Weights of a small masked image model.
Model: 5.46M parameters, 64-pixel images, encoder arch vit, encoder norm layernorm, encoder activation squared_relu, encoder patch size [8, 8], encoder layers 8, encoder width 192, decoder width 192, decoder layers 4.
Rows from block 5 of the encoder, named by matrix and row number. Rows with one number belong to one attention dimension. Each number is 50 + 15 x the weight over its row's rms, rounded and kept within 0 to 99. All counts start at 0. After the name is the row's rms in percent of the matrix's.
# q: attention query, key and value (stacked) (encoder.blocks.5.attn.qkv.weight, 576x192, the q third), inputs 128-191
# k: attention query, key and value (stacked) (encoder.blocks.5.attn.qkv.weight, 576x192, the k third), inputs 128-191
q.54 089:34 44 55 28 43 46 39 56 40 15 65 33 54 57 54 48 52 52 49 56 36 54 56 37 58 52 69 57 70 27 47 41 44 64 65 38 53 35 49 39 67 62 46 43 63 75 40 35 63 59 56 71 46 39 60 32 77 27 51 94 53 20 31 22
k.54 090:63 38 60 51 68 57 70 53 54 70 66 38 55 48 38 72 29 32 52 35 27 55 52 55 46 16 65 35 63 62 73 61 47 31 50 31 44 57 40 47 38 60 50 32 61 52 30 44 42 13 49 56 54 50 25 71 84 49 48 47 34 52 50 71
q.55 107:31 46 51 76 40 51 41 57 50 50 36 78 51 54 31 38 55 16 48 54 70 59 43 59 28 44 32 75 42 85 46 60 41 55 27 31 43 49 52 49 41 33 86 36 62 43 74 63 63 84 72 45 51 54 34 72 48 57 32 24 46 72 56 66
k.55 106:46 46 40 68 49 59 45 63 33 30 57 72 68 45 56 67 43 38 50 56 71 61 22 57 42 67 65 72 47 57 37 61 36 44 41 45 40 59 46 56 45 40 66 54 66 39 67 34 61 99 60 32 21 63 42 64 65 25 53 52 53 61 49 72
q.56 091:78 51 46 73 53 57 44 16 81 38 52 47 28 47 47 45 62 50 59 39 55 44 73 42 59 36 48 45 72 42 83 24 58 46 51 59 46 68 56 37 43 38 37 45 57 50 39 59 38 23 29 50 79 41 70 65 50 75 60 29 33 73 72 81
k.56 084:33 37 40 44 59 33 60 28 41 39 45 77 49 42 34 21 38 66 55 42 67 44 79 53 50 36 58 31 57 51 54 20 46 35 39 75 61 52 72 51 01 41 52 50 56 41 43 61 58 42 46 77 73 62 33 51 45 58 50 34 62 61 53 49
q.57 102:59 42 67 51 41 43 57 67 59 31 47 41 65 60 44 58 58 41 56 48 40 48 51 36 64 56 57 47 99 35 73 44 69 60 77 77 46 48 28 30 60 55 30 18 40 40 25 55 53 59 50 65 66 14 53 53 46 70 49 40 56 49 68 41
k.57 103:47 36 65 61 69 63 63 54 54 56 74 34 53 51 34 51 61 55 50 32 62 59 82 26 24 35 68 45 60 33 53 36 60 64 67 66 73 39 40 53 53 43 20 30 59 44 77 39 53 52 76 54 45 36 35 31 36 48 31 57 35 63 53 44
q.58 082:59 52 36 46 39 41 56 66 31 49 31 37 61 42 28 69 53 55 35 62 23 73 70 47 54 49 22 55 54 50 31 43 54 53 61 69 39 43 59 65 30 79 51 54 42 41 53 47 67 37 64 17 47 33 54 42 79 62 48 48 42 33 46 41
k.58 083:45 64 47 50 63 15 49 61 54 56 63 70 58 44 36 70 42 45 47 66 45 36 54 56 68 80 46 74 45 54 57 36 40 40 39 43 47 49 38 68 76 55 50 55 58 37 66 34 46 34 52 50 66 50 39 48 74 83 26 44 37 87 60 40
q.59 094:74 39 18 34 59 58 31 40 77 66 58 49 55 45 52 62 40 79 66 42 57 51 58 23 37 37 56 53 52 32 44 52 68 33 42 33 68 46 54 39 73 23 13 76 63 47 81 44 58 56 47 46 47 24 31 45 38 57 47 49 75 45 43 67
k.59 103:64 87 58 37 26 53 59 43 47 25 21 44 39 51 55 24 53 39 37 41 41 43 45 45 75 70 37 36 68 54 79 53 68 58 56 53 29 73 54 68 39 74 40 53 28 46 43 62 43 38 44 57 61 42 66 52 56 41 75 65 69 36 46 43
q.60 099:49 57 74 46 51 44 41 37 36 59 47 50 38 58 76 41 81 40 49 42 49 46 67 63 93 32 56 31 60 33 58 61 62 48 67 53 42 44 35 65 59 74 45 40 43 58 40 52 59 30 34 70 59 54 72 25 53 27 54 32 66 62 39 23
k.60 101:64 31 59 52 51 22 35 65 50 80 61 67 42 58 45 63 43 59 74 22 51 59 39 63 14 48 60 41 25 46 18 48 50 63 40 49 62 59 44 32 38 46 65 46 43 47 50 56 67 43 41 42 57 42 39 29 50 67 35 43 36 44 59 38
q.61 109:45 53 37 53 55 38 68 54 46 75 72 35 48 56 41 37 60 53 44 38 58 54 47 55 42 50 55 08 52 49 37 20 66 21 41 73 69 48 63 27 42 33 31 26 38 36 59 67 57 12 42 47 54 60 45 27 30 76 50 46 67 45 83 17
k.61 105:57 50 41 48 81 51 49 38 58 54 57 47 47 62 57 53 61 61 56 44 53 19 50 74 70 64 54 35 48 59 23 46 64 33 50 51 34 47 54 34 55 30 29 42 60 37 48 63 44 23 47 59 40 58 22 35 34 58 51 07 28 59 84 64
q.62 110:52 41 56 67 30 64 73 69 33 50 64 54 44 36 43 51 44 45 39 15 84 68 07 73 30 41 31 46 00 70 42 45 25 54 36 73 57 66 57 52 45 50 66 68 66 32 54 51 66 68 43 44 48 70 37 68 24 51 57 51 38 67 56 44
k.62 102:24 57 56 33 36 78 54 43 31 59 40 39 60 51 49 38 42 29 55 67 82 66 35 55 66 41 39 54 51 64 52 72 30 60 53 57 31 63 42 91 54 48 59 46 21 70 43 24 38 78 48 59 60 75 47 70 62 59 57 67 75 33 59 46
q.63 085:45 58 69 75 25 64 32 41 50 40 54 76 34 49 55 38 67 57 45 35 62 46 55 51 55 35 68 42 13 63 28 86 50 50 35 50 51 44 60 65 44 51 79 73 41 56 56 53 73 32 44 46 37 75 62 59 67 52 45 67 49 39 28 74
k.63 082:44 72 32 48 56 48 27 44 30 44 34 55 38 56 67 35 46 66 32 79 60 46 25 56 41 36 63 43 33 53 57 31 63 32 62 61 68 71 52 57 32 60 60 72 80 58 69 62 70 66 23 42 56 61 60 47 62 34 67 35 79 44 33 43
q.64 089:31 82 58 60 38 67 47 26 53 41 46 63 59 53 42 70 66 51 51 47 27 66 40 71 27 53 51 41 17 40 36 70 56 43 45 66 55 45 55 44 32 30 46 43 56 73 51 46 72 66 39 54 52 22 69 30 29 52 61 42 48 36 25 33
k.64 078:93 72 38 40 56 42 70 37 50 54 43 50 31 46 37 72 44 55 51 16 59 64 19 56 35 54 33 60 45 51 49 46 48 42 54 40 51 36 43 48 55 49 40 70 56 48 35 38 45 41 42 59 49 56 50 46 61 78 52 48 28 54 65 72
q.65 099:45 37 63 58 39 62 44 73 33 36 51 48 55 50 54 31 61 52 50 63 41 23 65 55 79 70 55 46 82 46 57 46 55 28 78 51 75 62 18 63 60 71 56 21 43 41 40 55 36 40 31 56 69 38 49 53 56 43 36 54 63 68 64 36
k.65 091:64 44 57 64 52 49 59 57 52 76 45 50 34 44 79 39 48 59 66 47 44 15 70 24 54 49 82 37 70 55 63 50 43 63 50 78 34 58 42 54 54 66 63 27 27 33 24 56 29 44 26 56 66 54 33 59 52 69 34 28 58 50 60 32
q.66 089:60 44 62 61 46 44 62 56 88 86 70 51 37 62 71 25 57 52 41 31 59 35 81 29 75 46 48 49 59 60 64 64 36 47 48 46 47 67 21 67 44 43 70 29 59 48 35 68 58 44 47 54 52 69 28 53 23 75 47 21 60 63 54 37
k.66 085:52 69 36 42 44 68 43 32 46 49 48 51 30 57 63 45 63 62 33 74 40 33 63 35 60 39 27 24 56 20 48 43 65 43 75 49 64 61 47 42 36 66 47 23 42 73 47 77 47 35 30 47 66 65 57 61 20 43 72 54 59 39 35 42
q.67 109:70 42 51 43 48 52 29 36 84 67 60 56 44 73 40 55 49 53 20 45 61 30 56 25 36 52 75 41 72 46 58 44 29 46 48 51 39 58 43 77 56 40 90 44 68 37 24 77 42 30 76 45 59 62 43 61 28 57 36 62 54 44 56 48
k.67 117:34 23 65 61 42 38 53 57 46 77 56 79 64 50 51 30 41 37 53 52 67 41 64 61 55 50 52 67 45 78 44 70 35 52 43 55 39 39 42 50 57 48 80 46 52 46 49 59 35 41 67 43 38 70 32 55 35 58 35 58 41 50 72 41
q.68 072:37 48 32 41 69 29 65 30 61 52 43 67 31 66 55 59 62 47 40 59 53 55 71 49 43 49 57 69 57 38 47 29 36 39 44 42 85 75 46 47 66 23 53 38 85 58 53 44 49 61 68 35 57 40 58 45 37 65 51 35 43 68 43 74
k.68 081:71 44 52 31 54 46 43 29 60 67 69 73 39 55 54 60 59 50 50 66 51 39 88 30 65 54 47 45 72 44 68 46 61 68 59 31 56 63 38 42 88 55 77 53 78 31 30 57 36 17 61 71 56 60 32 54 56 44 62 70 30 37 71 44
q.69 086:78 44 49 54 68 68 28 43 67 99 69 50 35 49 68 24 47 35 42 50 38 32 66 28 51 70 55 80 64 60 65 47 52 42 47 48 44 65 53 43 57 49 82 46 41 44 49 71 22 24 75 29 69 64 08 52 37 44 50 66 42 67 63 73
k.69 069:34 42 28 47 54 49 88 53 43 69 47 59 69 57 51 58 51 19 44 53 56 38 54 37 43 47 63 56 51 55 58 61 32 54 47 25 61 49 69 53 41 27 52 43 59 51 37 18 34 83 54 73 51 59 44 62 58 79 40 51 34 54 47 51
q.70 088:80 42 43 41 42 57 33 37 57 45 34 59 31 54 61 35 65 60 29 65 46 42 43 54 80 55 59 48 53 48 59 62 64 58 70 37 32 43 50 54 59 59 61 42 61 51 34 76 50 23 55 31 30 62 46 53 45 56 68 67 62 52 57 53
k.70 098:52 63 47 71 51 67 55 47 63 69 76 61 36 54 52 42 54 48 52 41 62 39 85 42 49 59 67 42 55 38 58 56 47 33 41 59 39 70 39 52 48 49 89 32 54 52 44 76 34 37 55 45 84 56 21 71 33 64 39 37 45 66 48 50
q.71 101:44 60 42 44 58 44 49 89 16 21 37 42 73 34 42 58 54 40 55 49 69 61 29 80 39 49 34 46 40 42 23 55 50 56 45 61 54 27 46 50 59 45 11 60 16 62 80 15 52 67 49 58 44 22 59 53 75 42 41 59 57 64 39 44
k.71 066:57 47 31 50 58 57 53 66 68 66 51 49 57 50 40 67 40 36 45 60 51 44 41 21 46 52 32 72 73 54 52 51 47 67 64 37 46 35 38 42 73 35 51 82 44 19 49 48 11 37 53 44 17 47 52 47 53 74 47 57 27 44 74 71
q.72 067:38 68 19 41 64 51 69 27 54 20 18 64 51 46 53 61 59 31 57 58 53 72 49 43 68 57 44 77 56 49 51 51 51 48 40 53 46 71 41 51 55 43 38 53 75 45 46 29 71 89 39 64 33 56 67 50 36 81 40 28 48 58 23 39
k.72 062:53 67 36 62 58 45 60 42 70 40 44 63 29 31 56 41 44 84 47 40 49 65 45 22 61 39 65 29 57 35 51 41 64 47 43 59 41 37 50 22 89 52 43 56 60 56 23 63 74 46 58 41 56 49 53 35 52 53 70 56 43 56 41 47
q.73 103:46 65 80 72 45 28 73 62 32 29 43 32 27 32 33 59 63 44 42 26 59 39 39 59 47 40 36 36 26 46 68 54 44 68 73 72 33 36 58 60 62 77 34 28 44 33 25 32 39 36 42 75 35 37 68 35 66 33 51 30 45 41 42 19
k.73 089:24 79 65 45 47 45 24 76 41 12 52 61 49 54 61 40 52 45 66 54 47 48 35 88 50 57 31 43 47 30 50 71 61 47 44 48 60 40 26 61 36 50 27 49 50 56 40 36 72 54 42 42 61 64 54 37 56 35 51 44 55 49 66 30
q.74 079:58 23 63 47 54 47 25 52 34 57 63 59 58 51 52 36 63 47 49 51 51 16 59 52 46 58 65 43 79 68 49 47 37 49 20 39 43 61 34 57 49 43 71 50 70 39 58 68 49 48 58 65 62 66 32 59 46 50 47 46 40 45 71 76
k.74 083:43 50 39 35 66 51 46 38 70 37 66 19 66 60 35 61 70 57 24 55 31 36 51 48 37 58 49 49 42 29 61 18 39 54 64 26 45 48 56 59 31 70 47 40 59 72 50 54 59 46 35 66 55 52 53 69 51 62 55 41 68 51 26 84
q.75 096:26 44 50 52 39 47 64 82 07 39 54 44 66 42 38 40 36 51 61 56 41 50 47 88 29 52 48 45 26 68 40 61 47 59 43 64 75 54 50 35 31 60 43 45 18 64 87 43 32 64 47 57 58 33 58 73 69 54 32 58 39 53 79 32
k.75 080:54 45 53 56 45 48 50 58 11 31 49 33 61 45 34 55 29 57 46 51 49 56 26 63 53 41 60 41 38 51 46 45 44 72 56 67 45 45 36 60 41 56 45 47 20 34 50 28 38 63 34 55 36 37 63 54 88 27 42 65 54 37 45 45
q.76 077:63 28 39 34 77 29 37 43 66 69 61 59 49 48 69 40 44 53 55 55 64 68 91 46 60 47 45 57 65 53 24 41 57 43 71 22 69 57 71 43 39 40 40 61 61 44 73 32 54 54 64 24 44 35 34 43 54 35 55 37 48 40 34 51
k.76 073:58 64 34 46 62 72 12 63 32 88 57 70 34 43 32 57 61 43 50 60 61 45 80 09 46 48 61 43 45 60 50 44 47 67 44 46 53 52 50 54 58 37 80 55 66 43 56 74 47 35 60 31 69 61 45 39 38 53 40 62 16 68 56 90
q.77 110:54 52 24 49 75 44 53 50 32 56 35 46 62 27 58 42 27 60 76 57 51 74 51 64 45 40 18 35 35 49 26 53 69 52 43 39 44 45 69 20 47 50 40 94 62 49 72 36 45 74 58 41 31 61 43 60 70 30 74 64 30 56 43 68
k.77 101:53 60 53 16 53 61 44 48 27 39 13 52 35 46 38 68 40 57 48 56 40 81 39 55 55 49 36 58 35 47 46 47 71 55 58 52 51 24 56 63 51 33 19 74 65 52 60 32 62 74 47 54 11 30 72 53 73 44 56 44 44 39 30 52
q.78 072:54 50 53 50 57 58 73 24 37 45 43 62 55 29 30 39 33 46 54 46 61 64 40 16 30 44 27 55 54 61 60 48 48 48 08 54 36 45 57 35 34 52 54 79 53 26 38 76 63 40 26 91 51 60 28 52 33 52 24 40 65 59 63 41
k.78 106:41 37 66 49 23 25 69 62 30 45 37 67 77 40 48 48 30 45 68 31 55 68 25 76 63 35 39 37 31 75 35 71 41 47 43 59 50 45 55 63 35 62 27 79 37 42 51 20 62 84 48 53 30 33 80 47 75 28 47 47 44 38 53 41
q.79 129:28 77 71 54 39 43 53 64 28 26 45 38 58 41 39 76 57 52 58 46 42 70 19 72 34 31 41 41 36 38 29 72 47 73 57 52 44 33 56 48 52 68 11 50 34 50 52 12 62 56 62 62 28 26 70 34 71 42 58 48 60 20 48 53
k.79 092:56 57 55 53 45 48 45 63 31 21 35 43 48 45 45 56 44 42 57 53 42 61 23 61 38 49 48 50 26 37 56 49 54 66 53 60 51 41 57 50 38 31 57 55 30 49 60 29 49 54 60 29 53 57 58 26 72 48 38 64 41 66 53 62
q.80 111:51 51 39 37 55 52 52 62 52 60 41 68 34 54 57 49 60 55 56 62 35 54 56 63 65 74 40 58 34 54 59 57 64 24 59 27 31 55 26 58 74 60 41 42 57 71 32 75 75 41 73 23 55 41 81 47 65 71 92 63 70 29 15 35
k.80 097:22 28 35 56 56 24 48 49 38 46 48 73 46 27 39 55 58 84 59 38 64 69 33 58 59 63 54 53 23 44 45 64 33 32 44 40 52 37 33 48 72 44 18 41 60 59 64 45 71 85 47 44 55 28 41 44 18 60 42 22 42 67 70 53
q.81 124:54 37 33 75 84 46 47 31 52 58 60 28 51 41 22 42 39 39 65 69 25 56 53 36 39 56 41 41 64 44 52 38 44 41 36 31 66 58 61 51 37 38 59 40 51 62 57 58 31 37 54 62 75 34 38 33 29 54 41 42 49 49 80 59
k.81 114:32 43 92 60 40 42 36 74 49 33 31 50 43 46 45 53 82 17 67 57 51 73 42 51 61 44 56 24 99 80 47 60 41 37 54 70 39 43 71 61 48 53 34 34 51 35 52 17 46 47 59 67 49 38 50 58 93 74 42 63 42 37 65 63
q.82 108:51 57 71 76 73 56 61 66 48 36 45 22 66 45 45 28 56 38 46 45 42 48 44 42 38 50 51 29 48 47 37 50 49 43 30 56 39 62 67 64 38 58 79 40 11 51 61 50 26 80 77 52 52 31 46 54 40 50 26 36 59 67 53 32
k.82 097:41 23 49 44 46 32 49 67 51 64 62 45 54 54 31 66 49 59 43 38 52 44 62 59 51 50 38 43 59 56 79 37 52 39 72 53 48 41 28 49 76 56 75 62 59 67 75 53 43 37 74 20 47 43 63 52 46 41 62 67 30 45 37 69
q.83 101:55 45 52 58 55 57 13 55 84 59 59 52 35 54 46 65 57 45 50 61 43 21 59 40 37 48 72 18 74 41 26 33 59 59 47 39 55 18 57 61 72 19 47 58 50 49 73 41 39 32 58 63 47 36 27 42 52 52 36 55 46 53 59 85
k.83 098:65 92 76 49 55 50 53 43 69 49 48 54 52 72 52 20 63 70 59 42 39 32 43 64 59 30 28 36 48 39 47 60 34 33 41 40 71 68 66 55 40 38 22 56 69 38 39 64 28 21 49 36 47 38 47 50 43 48 69 41 71 19 56 73
q.84 105:53 41 37 20 52 41 61 43 49 58 41 67 44 58 50 47 41 86 30 52 39 41 36 39 45 50 47 78 55 39 74 21 65 49 68 51 51 49 21 60 44 59 31 60 68 60 07 48 36 39 43 44 59 66 59 66 14 38 71 40 35 59 53 56
k.84 095:45 54 79 36 32 93 37 60 49 50 65 42 41 30 72 47 69 37 47 41 40 49 53 44 60 51 55 59 51 53 56 40 54 68 66 57 28 58 37 50 48 62 67 22 25 59 32 64 71 66 48 40 47 57 65 61 76 34 33 54 69 33 38 49
q.85 091:48 21 34 26 35 63 34 35 22 69 63 52 35 49 52 44 62 37 63 31 71 55 54 61 41 18 57 52 06 70 38 60 32 50 46 44 63 31 36 66 29 42 61 50 39 64 60 44 41 52 36 54 48 76 48 35 57 46 34 53 59 41 55 30
k.85 107:83 49 59 43 38 44 54 24 55 38 27 66 62 60 80 45 43 59 55 70 47 52 47 23 61 76 61 74 86 35 42 33 51 42 48 39 77 62 36 62 49 65 50 64 61 34 46 45 61 43 49 51 69 39 65 62 75 77 70 50 60 90 41 46
q.86 106:61 61 25 58 37 54 53 33 44 64 63 74 67 68 45 36 50 63 54 67 73 55 83 17 62 31 41 53 58 51 18 67 66 41 68 40 55 37 71 15 68 23 42 49 55 47 72 68 42 20 56 29 63 12 77 42 55 51 56 38 65 23 24 50
k.86 108:28 21 01 61 46 55 11 28 68 55 55 65 63 41 44 65 45 51 49 87 48 50 46 41 55 55 65 52 77 80 49 50 41 32 53 67 40 47 74 39 36 54 69 46 52 39 35 52 53 38 48 48 52 68 54 79 61 51 60 50 51 51 33 54
q.87 107:50 53 35 43 74 38 70 54 72 53 58 45 64 42 26 50 55 65 63 60 50 48 49 57 54 47 51 27 43 54 44 55 68 30 26 53 68 32 43 15 49 31 02 52 65 35 70 54 54 52 21 59 32 47 07 58 34 56 62 17 56 56 52 55
k.87 111:32 62 29 49 70 57 51 37 42 53 43 76 58 77 29 85 59 44 55 71 46 41 40 29 40 61 40 57 62 50 38 23 59 42 58 65 66 12 39 37 52 18 16 67 59 34 43 45 35 29 44 67 63 26 65 53 14 61 41 19 77 54 39 56
q.88 117:56 62 39 39 46 26 75 31 49 56 52 48 67 63 52 57 41 73 55 67 75 15 58 35 56 44 77 72 36 44 46 18 56 38 46 60 70 64 38 36 52 45 55 35 49 48 28 69 58 23 45 42 66 58 47 56 20 50 63 43 70 58 52 43
k.88 099:39 56 37 47 50 64 51 54 59 81 49 46 30 40 66 66 40 57 57 60 55 53 81 48 62 36 51 31 18 55 35 75 49 45 26 42 87 51 68 19 52 49 53 63 51 51 41 38 77 48 39 23 38 60 73 37 43 63 37 56 40 36 29 54
q.89 107:62 76 56 50 34 62 62 67 29 57 38 65 52 64 64 52 25 31 28 39 64 54 48 82 30 54 47 48 37 57 65 70 30 74 41 56 49 68 52 33 35 59 52 52 39 54 54 60 67 77 26 45 35 68 31 70 47 47 49 51 32 81 48 36
k.89 112:58 53 48 56 43 54 97 78 16 41 50 44 73 47 65 51 46 38 49 35 77 48 45 62 50 47 49 65 19 35 42 56 46 71 55 54 44 44 59 39 38 50 38 62 34 48 76 42 31 81 26 85 30 63 29 64 22 21 46 43 54 98 85 33
q.90 117:54 40 53 56 39 38 55 67 51 44 50 56 57 51 75 73 37 37 34 51 13 65 65 20 46 43 59 65 67 71 70 62 54 56 63 60 49 36 60 53 51 45 49 80 55 45 41 23 42 51 40 44 38 51 45 57 60 52 29 42 41 74 51 61
k.90 109:63 71 66 52 10 46 53 51 64 57 22 47 83 70 48 37 53 36 35 54 35 48 40 45 60 54 30 37 53 57 54 57 54 50 87 73 45 65 59 55 32 42 36 64 37 55 59 43 57 40 50 48 47 60 53 37 54 00 54 37 49 25 76 45
q.91 114:63 35 73 32 36 32 46 62 44 40 43 50 60 44 64 47 29 20 72 59 67 43 40 73 60 69 31 57 48 64 46 57 46 74 36 57 56 78 46 34 45 71 49 42 41 49 57 33 70 94 34 70 44 71 12 71 63 65 52 39 23 52 51 47
k.91 108:61 76 42 59 51 68 37 63 29 54 82 26 54 48 59 39 32 41 57 37 57 37 53 76 30 32 47 53 23 46 48 37 64 51 46 47 62 59 62 38 57 34 54 33 54 48 53 70 50 59 45 48 62 57 12 64 36 48 56 45 51 51 76 56
q.92 103:38 48 63 46 56 62 48 54 39 48 48 62 57 52 67 39 73 47 48 52 56 65 43 86 67 59 15 41 43 40 42 55 67 62 49 53 56 79 52 81 41 43 42 24 53 74 45 48 72 81 73 44 53 48 76 38 47 67 51 60 52 43 32 33
k.92 109:37 17 49 51 66 45 51 59 49 58 65 64 44 30 29 68 38 36 48 34 56 53 60 59 48 69 50 50 47 48 33 66 42 59 52 42 40 47 33 61 82 46 53 30 68 84 61 54 49 72 52 65 67 53 38 45 48 55 58 45 15 61 56 49
q.93 123:39 61 59 57 31 48 37 57 60 32 71 58 29 67 25 69 56 77 45 28 60 45 33 40 38 23 74 58 65 41 68 32 31 65 84 44 35 41 56 41 64 61 63 58 51 30 36 66 38 16 52 56 39 59 76 43 42 27 43 71 61 35 65 43
k.93 123:54 48 74 34 62 46 47 55 45 29 45 24 26 38 55 20 46 51 47 38 45 34 49 65 49 42 68 46 52 40 47 73 50 76 26 27 35 74 45 49 46 67 75 45 27 50 25 43 58 68 59 52 47 58 57 28 76 52 44 84 43 38 44 26
q.94 105:41 26 60 40 51 67 27 54 23 46 10 50 47 41 53 30 71 43 29 49 43 84 40 67 62 39 68 29 62 53 52 64 50 38 32 48 20 56 66 73 49 62 59 50 67 46 50 32 37 50 79 63 39 55 70 48 99 38 59 70 49 30 52 73
k.94 105:60 37 25 42 44 49 65 17 52 47 51 53 44 60 42 45 59 75 60 38 41 71 36 23 31 63 61 68 39 40 59 43 60 56 32 56 42 44 55 59 46 44 41 61 55 44 47 65 35 45 52 27 64 27 73 20 40 60 45 50 73 37 43 69
q.95 096:40 64 62 69 51 53 56 42 71 45 68 10 27 41 51 57 57 53 46 20 47 56 52 20 72 63 67 45 52 40 62 47 40 57 55 72 44 55 55 56 56 83 70 57 34 36 45 28 67 44 40 52 61 59 56 31 46 34 19 56 39 45 44 28
k.95 089:68 70 55 36 45 59 49 50 61 59 53 34 33 60 51 49 33 52 32 53 36 38 50 28 45 47 63 64 65 51 69 40 66 65 72 46 28 66 37 59 32 58 67 44 39 64 69 60 37 49 49 85 48 79 58 35 50 58 46 48 52 49 15 42
q.96 113:64 39 73 50 60 44 42 53 34 64 62 48 53 39 74 57 73 50 39 57 65 27 54 66 46 37 62 12 40 42 58 47 59 29 41 59 56 53 46 51 48 51 32 72 62 54 51 51 56 46 37 46 71 76 32 59 59 66 46 27 61 56 91 29
k.96 106:61 53 76 40 40 65 53 51 68 54 45 43 56 44 50 63 88 29 47 62 71 42 56 59 70 53 47 20 48 27 46 51 64 36 44 63 66 50 49 34 45 49 27 37 34 37 49 51 47 32 37 71 57 48 43 48 29 78 64 35 67 56 65 18
q.97 085:42 85 70 43 61 34 48 50 80 67 39 47 44 58 44 58 51 44 63 51 28 59 83 43 57 80 44 79 52 26 30 52 23 78 51 45 59 63 55 63 41 70 92 70 62 40 52 62 51 64 48 67 39 20 53 51 47 58 18 53 32 35 27 34
k.97 089:60 47 45 57 54 13 71 41 60 37 33 67 37 56 53 79 42 65 29 53 29 26 67 27 43 40 50 63 50 46 55 64 43 59 40 55 43 52 39 65 26 67 64 48 65 24 37 40 62 47 48 68 10 68 25 51 60 92 35 46 19 50 45 32
q.98 089:45 56 41 37 35 45 58 46 56 47 29 36 61 49 65 47 56 47 46 56 21 54 59 60 73 66 64 37 34 42 41 59 56 45 51 46 47 48 57 43 31 54 46 84 31 88 80 46 45 55 24 45 59 60 56 71 45 51 51 43 58 42 52 30
k.98 097:55 30 55 43 42 65 59 48 28 54 56 30 51 71 52 48 21 86 34 36 34 39 35 59 30 46 40 47 27 43 55 44 79 34 63 42 69 43 58 17 59 36 56 64 57 72 38 63 36 34 49 55 34 45 44 58 26 35 66 64 42 31 62 52
q.99 125:34 33 38 24 61 44 28 20 25 32 48 56 39 40 56 40 45 64 38 51 35 48 47 66 79 27 46 37 63 61 58 25 61 49 30 45 39 22 76 67 29 31 44 57 51 52 34 48 50 58 67 45 38 62 56 65 52 50 58 57 59 64 58 65
k.99 107:58 62 59 46 63 66 35 33 43 04 31 20 64 38 34 48 71 62 59 54 37 67 34 59 65 70 36 55 79 39 65 40 85 31 51 41 50 46 71 74 41 60 38 46 50 57 45 29 47 47 47 47 65 50 61 55 75 15 75 33 73 31 59 58
q.100 098:57 25 42 70 34 52 57 82 13 54 66 47 55 52 18 65 43 51 46 41 60 59 61 32 09 43 60 75 20 59 63 37 60 44 49 77 57 50 45 16 39 53 47 43 45 46 81 54 46 48 50 36 60 65 20 60 24 58 48 38 63 54 47 59
k.100 107:38 42 43 42 35 42 39 28 37 81 71 67 66 71 45 62 39 33 69 48 73 73 45 45 22 18 75 56 38 60 41 34 21 54 54 71 69 47 58 49 32 29 42 52 60 35 64 38 31 59 58 37 54 56 59 44 58 46 30 41 42 65 58 83
q.101 111:56 53 68 91 61 45 73 63 51 36 41 75 60 63 42 45 35 35 57 47 70 58 67 39 44 46 65 57 67 63 24 62 59 53 46 33 61 61 35 29 54 70 46 41 52 20 65 37 48 67 54 63 39 27 72 42 69 36 42 60 53 72 27 28
k.101 104:44 61 48 84 63 39 40 58 49 63 46 74 45 47 54 48 32 17 54 33 85 55 51 54 64 34 66 56 61 88 25 81 46 67 41 27 28 70 35 41 48 34 54 42 49 31 48 44 58 67 75 37 25 47 46 48 69 60 40 50 36 65 47 38
q.102 103:33 38 55 49 34 49 48 50 37 71 61 57 47 50 50 47 56 47 54 56 65 86 36 44 29 38 63 67 12 79 44 60 57 57 31 34 32 49 62 57 47 37 64 35 29 46 45 52 61 61 73 28 31 46 73 37 48 54 49 72 26 47 32 37
k.102 118:48 32 39 82 58 44 52 56 40 46 47 58 51 45 27 36 48 54 73 17 82 75 62 56 45 54 55 72 43 75 25 60 44 50 59 30 12 41 58 55 65 40 53 60 61 39 64 48 54 58 53 54 37 62 62 62 44 39 41 67 49 50 63 52
q.103 088:74 52 44 42 51 38 64 48 49 54 53 53 87 59 49 59 45 66 66 38 57 50 69 67 75 64 42 65 84 59 68 61 30 28 68 60 49 56 31 55 76 42 25 29 65 49 51 81 51 32 39 40 52 31 29 60 49 57 59 40 46 51 78 77
k.103 105:33 70 36 76 30 72 39 32 72 42 48 56 22 42 58 40 54 47 44 71 50 49 69 13 67 53 60 28 74 30 68 27 51 40 59 76 46 52 51 61 38 50 59 29 39 59 50 48 51 13 31 50 72 54 65 52 40 33 46 47 71 46 28 63
q.104 152:34 63 38 57 45 74 49 41 82 74 65 52 64 59 44 56 39 49 77 56 61 58 56 35 37 59 56 52 66 49 24 65 38 31 48 39 63 86 38 19 56 59 66 47 35 50 58 50 52 37 42 42 47 41 50 26 76 43 58 72 44 07 24 28
k.104 116:51 48 35 76 43 44 66 59 41 93 69 44 43 50 41 64 40 33 53 45 83 46 82 41 23 42 66 55 61 64 57 56 57 23 52 69 75 59 22 23 65 46 85 63 45 66 67 60 49 55 49 39 69 55 43 44 41 82 34 73 31 52 35 43
q.105 084:56 44 60 27 67 40 43 46 77 46 37 64 58 45 46 34 51 43 43 67 24 44 27 80 44 52 34 13 49 43 59 66 43 62 38 29 41 53 36 94 40 34 49 50 45 64 48 19 55 88 63 62 56 58 43 32 68 25 51 80 65 37 52 42
k.105 087:52 29 65 36 71 44 16 60 72 38 47 27 33 32 50 59 67 56 40 41 49 51 54 48 58 74 44 49 60 61 66 64 61 43 41 28 39 38 36 64 88 44 69 44 71 80 26 51 41 58 83 43 34 10 68 34 71 49 46 66 61 42 43 69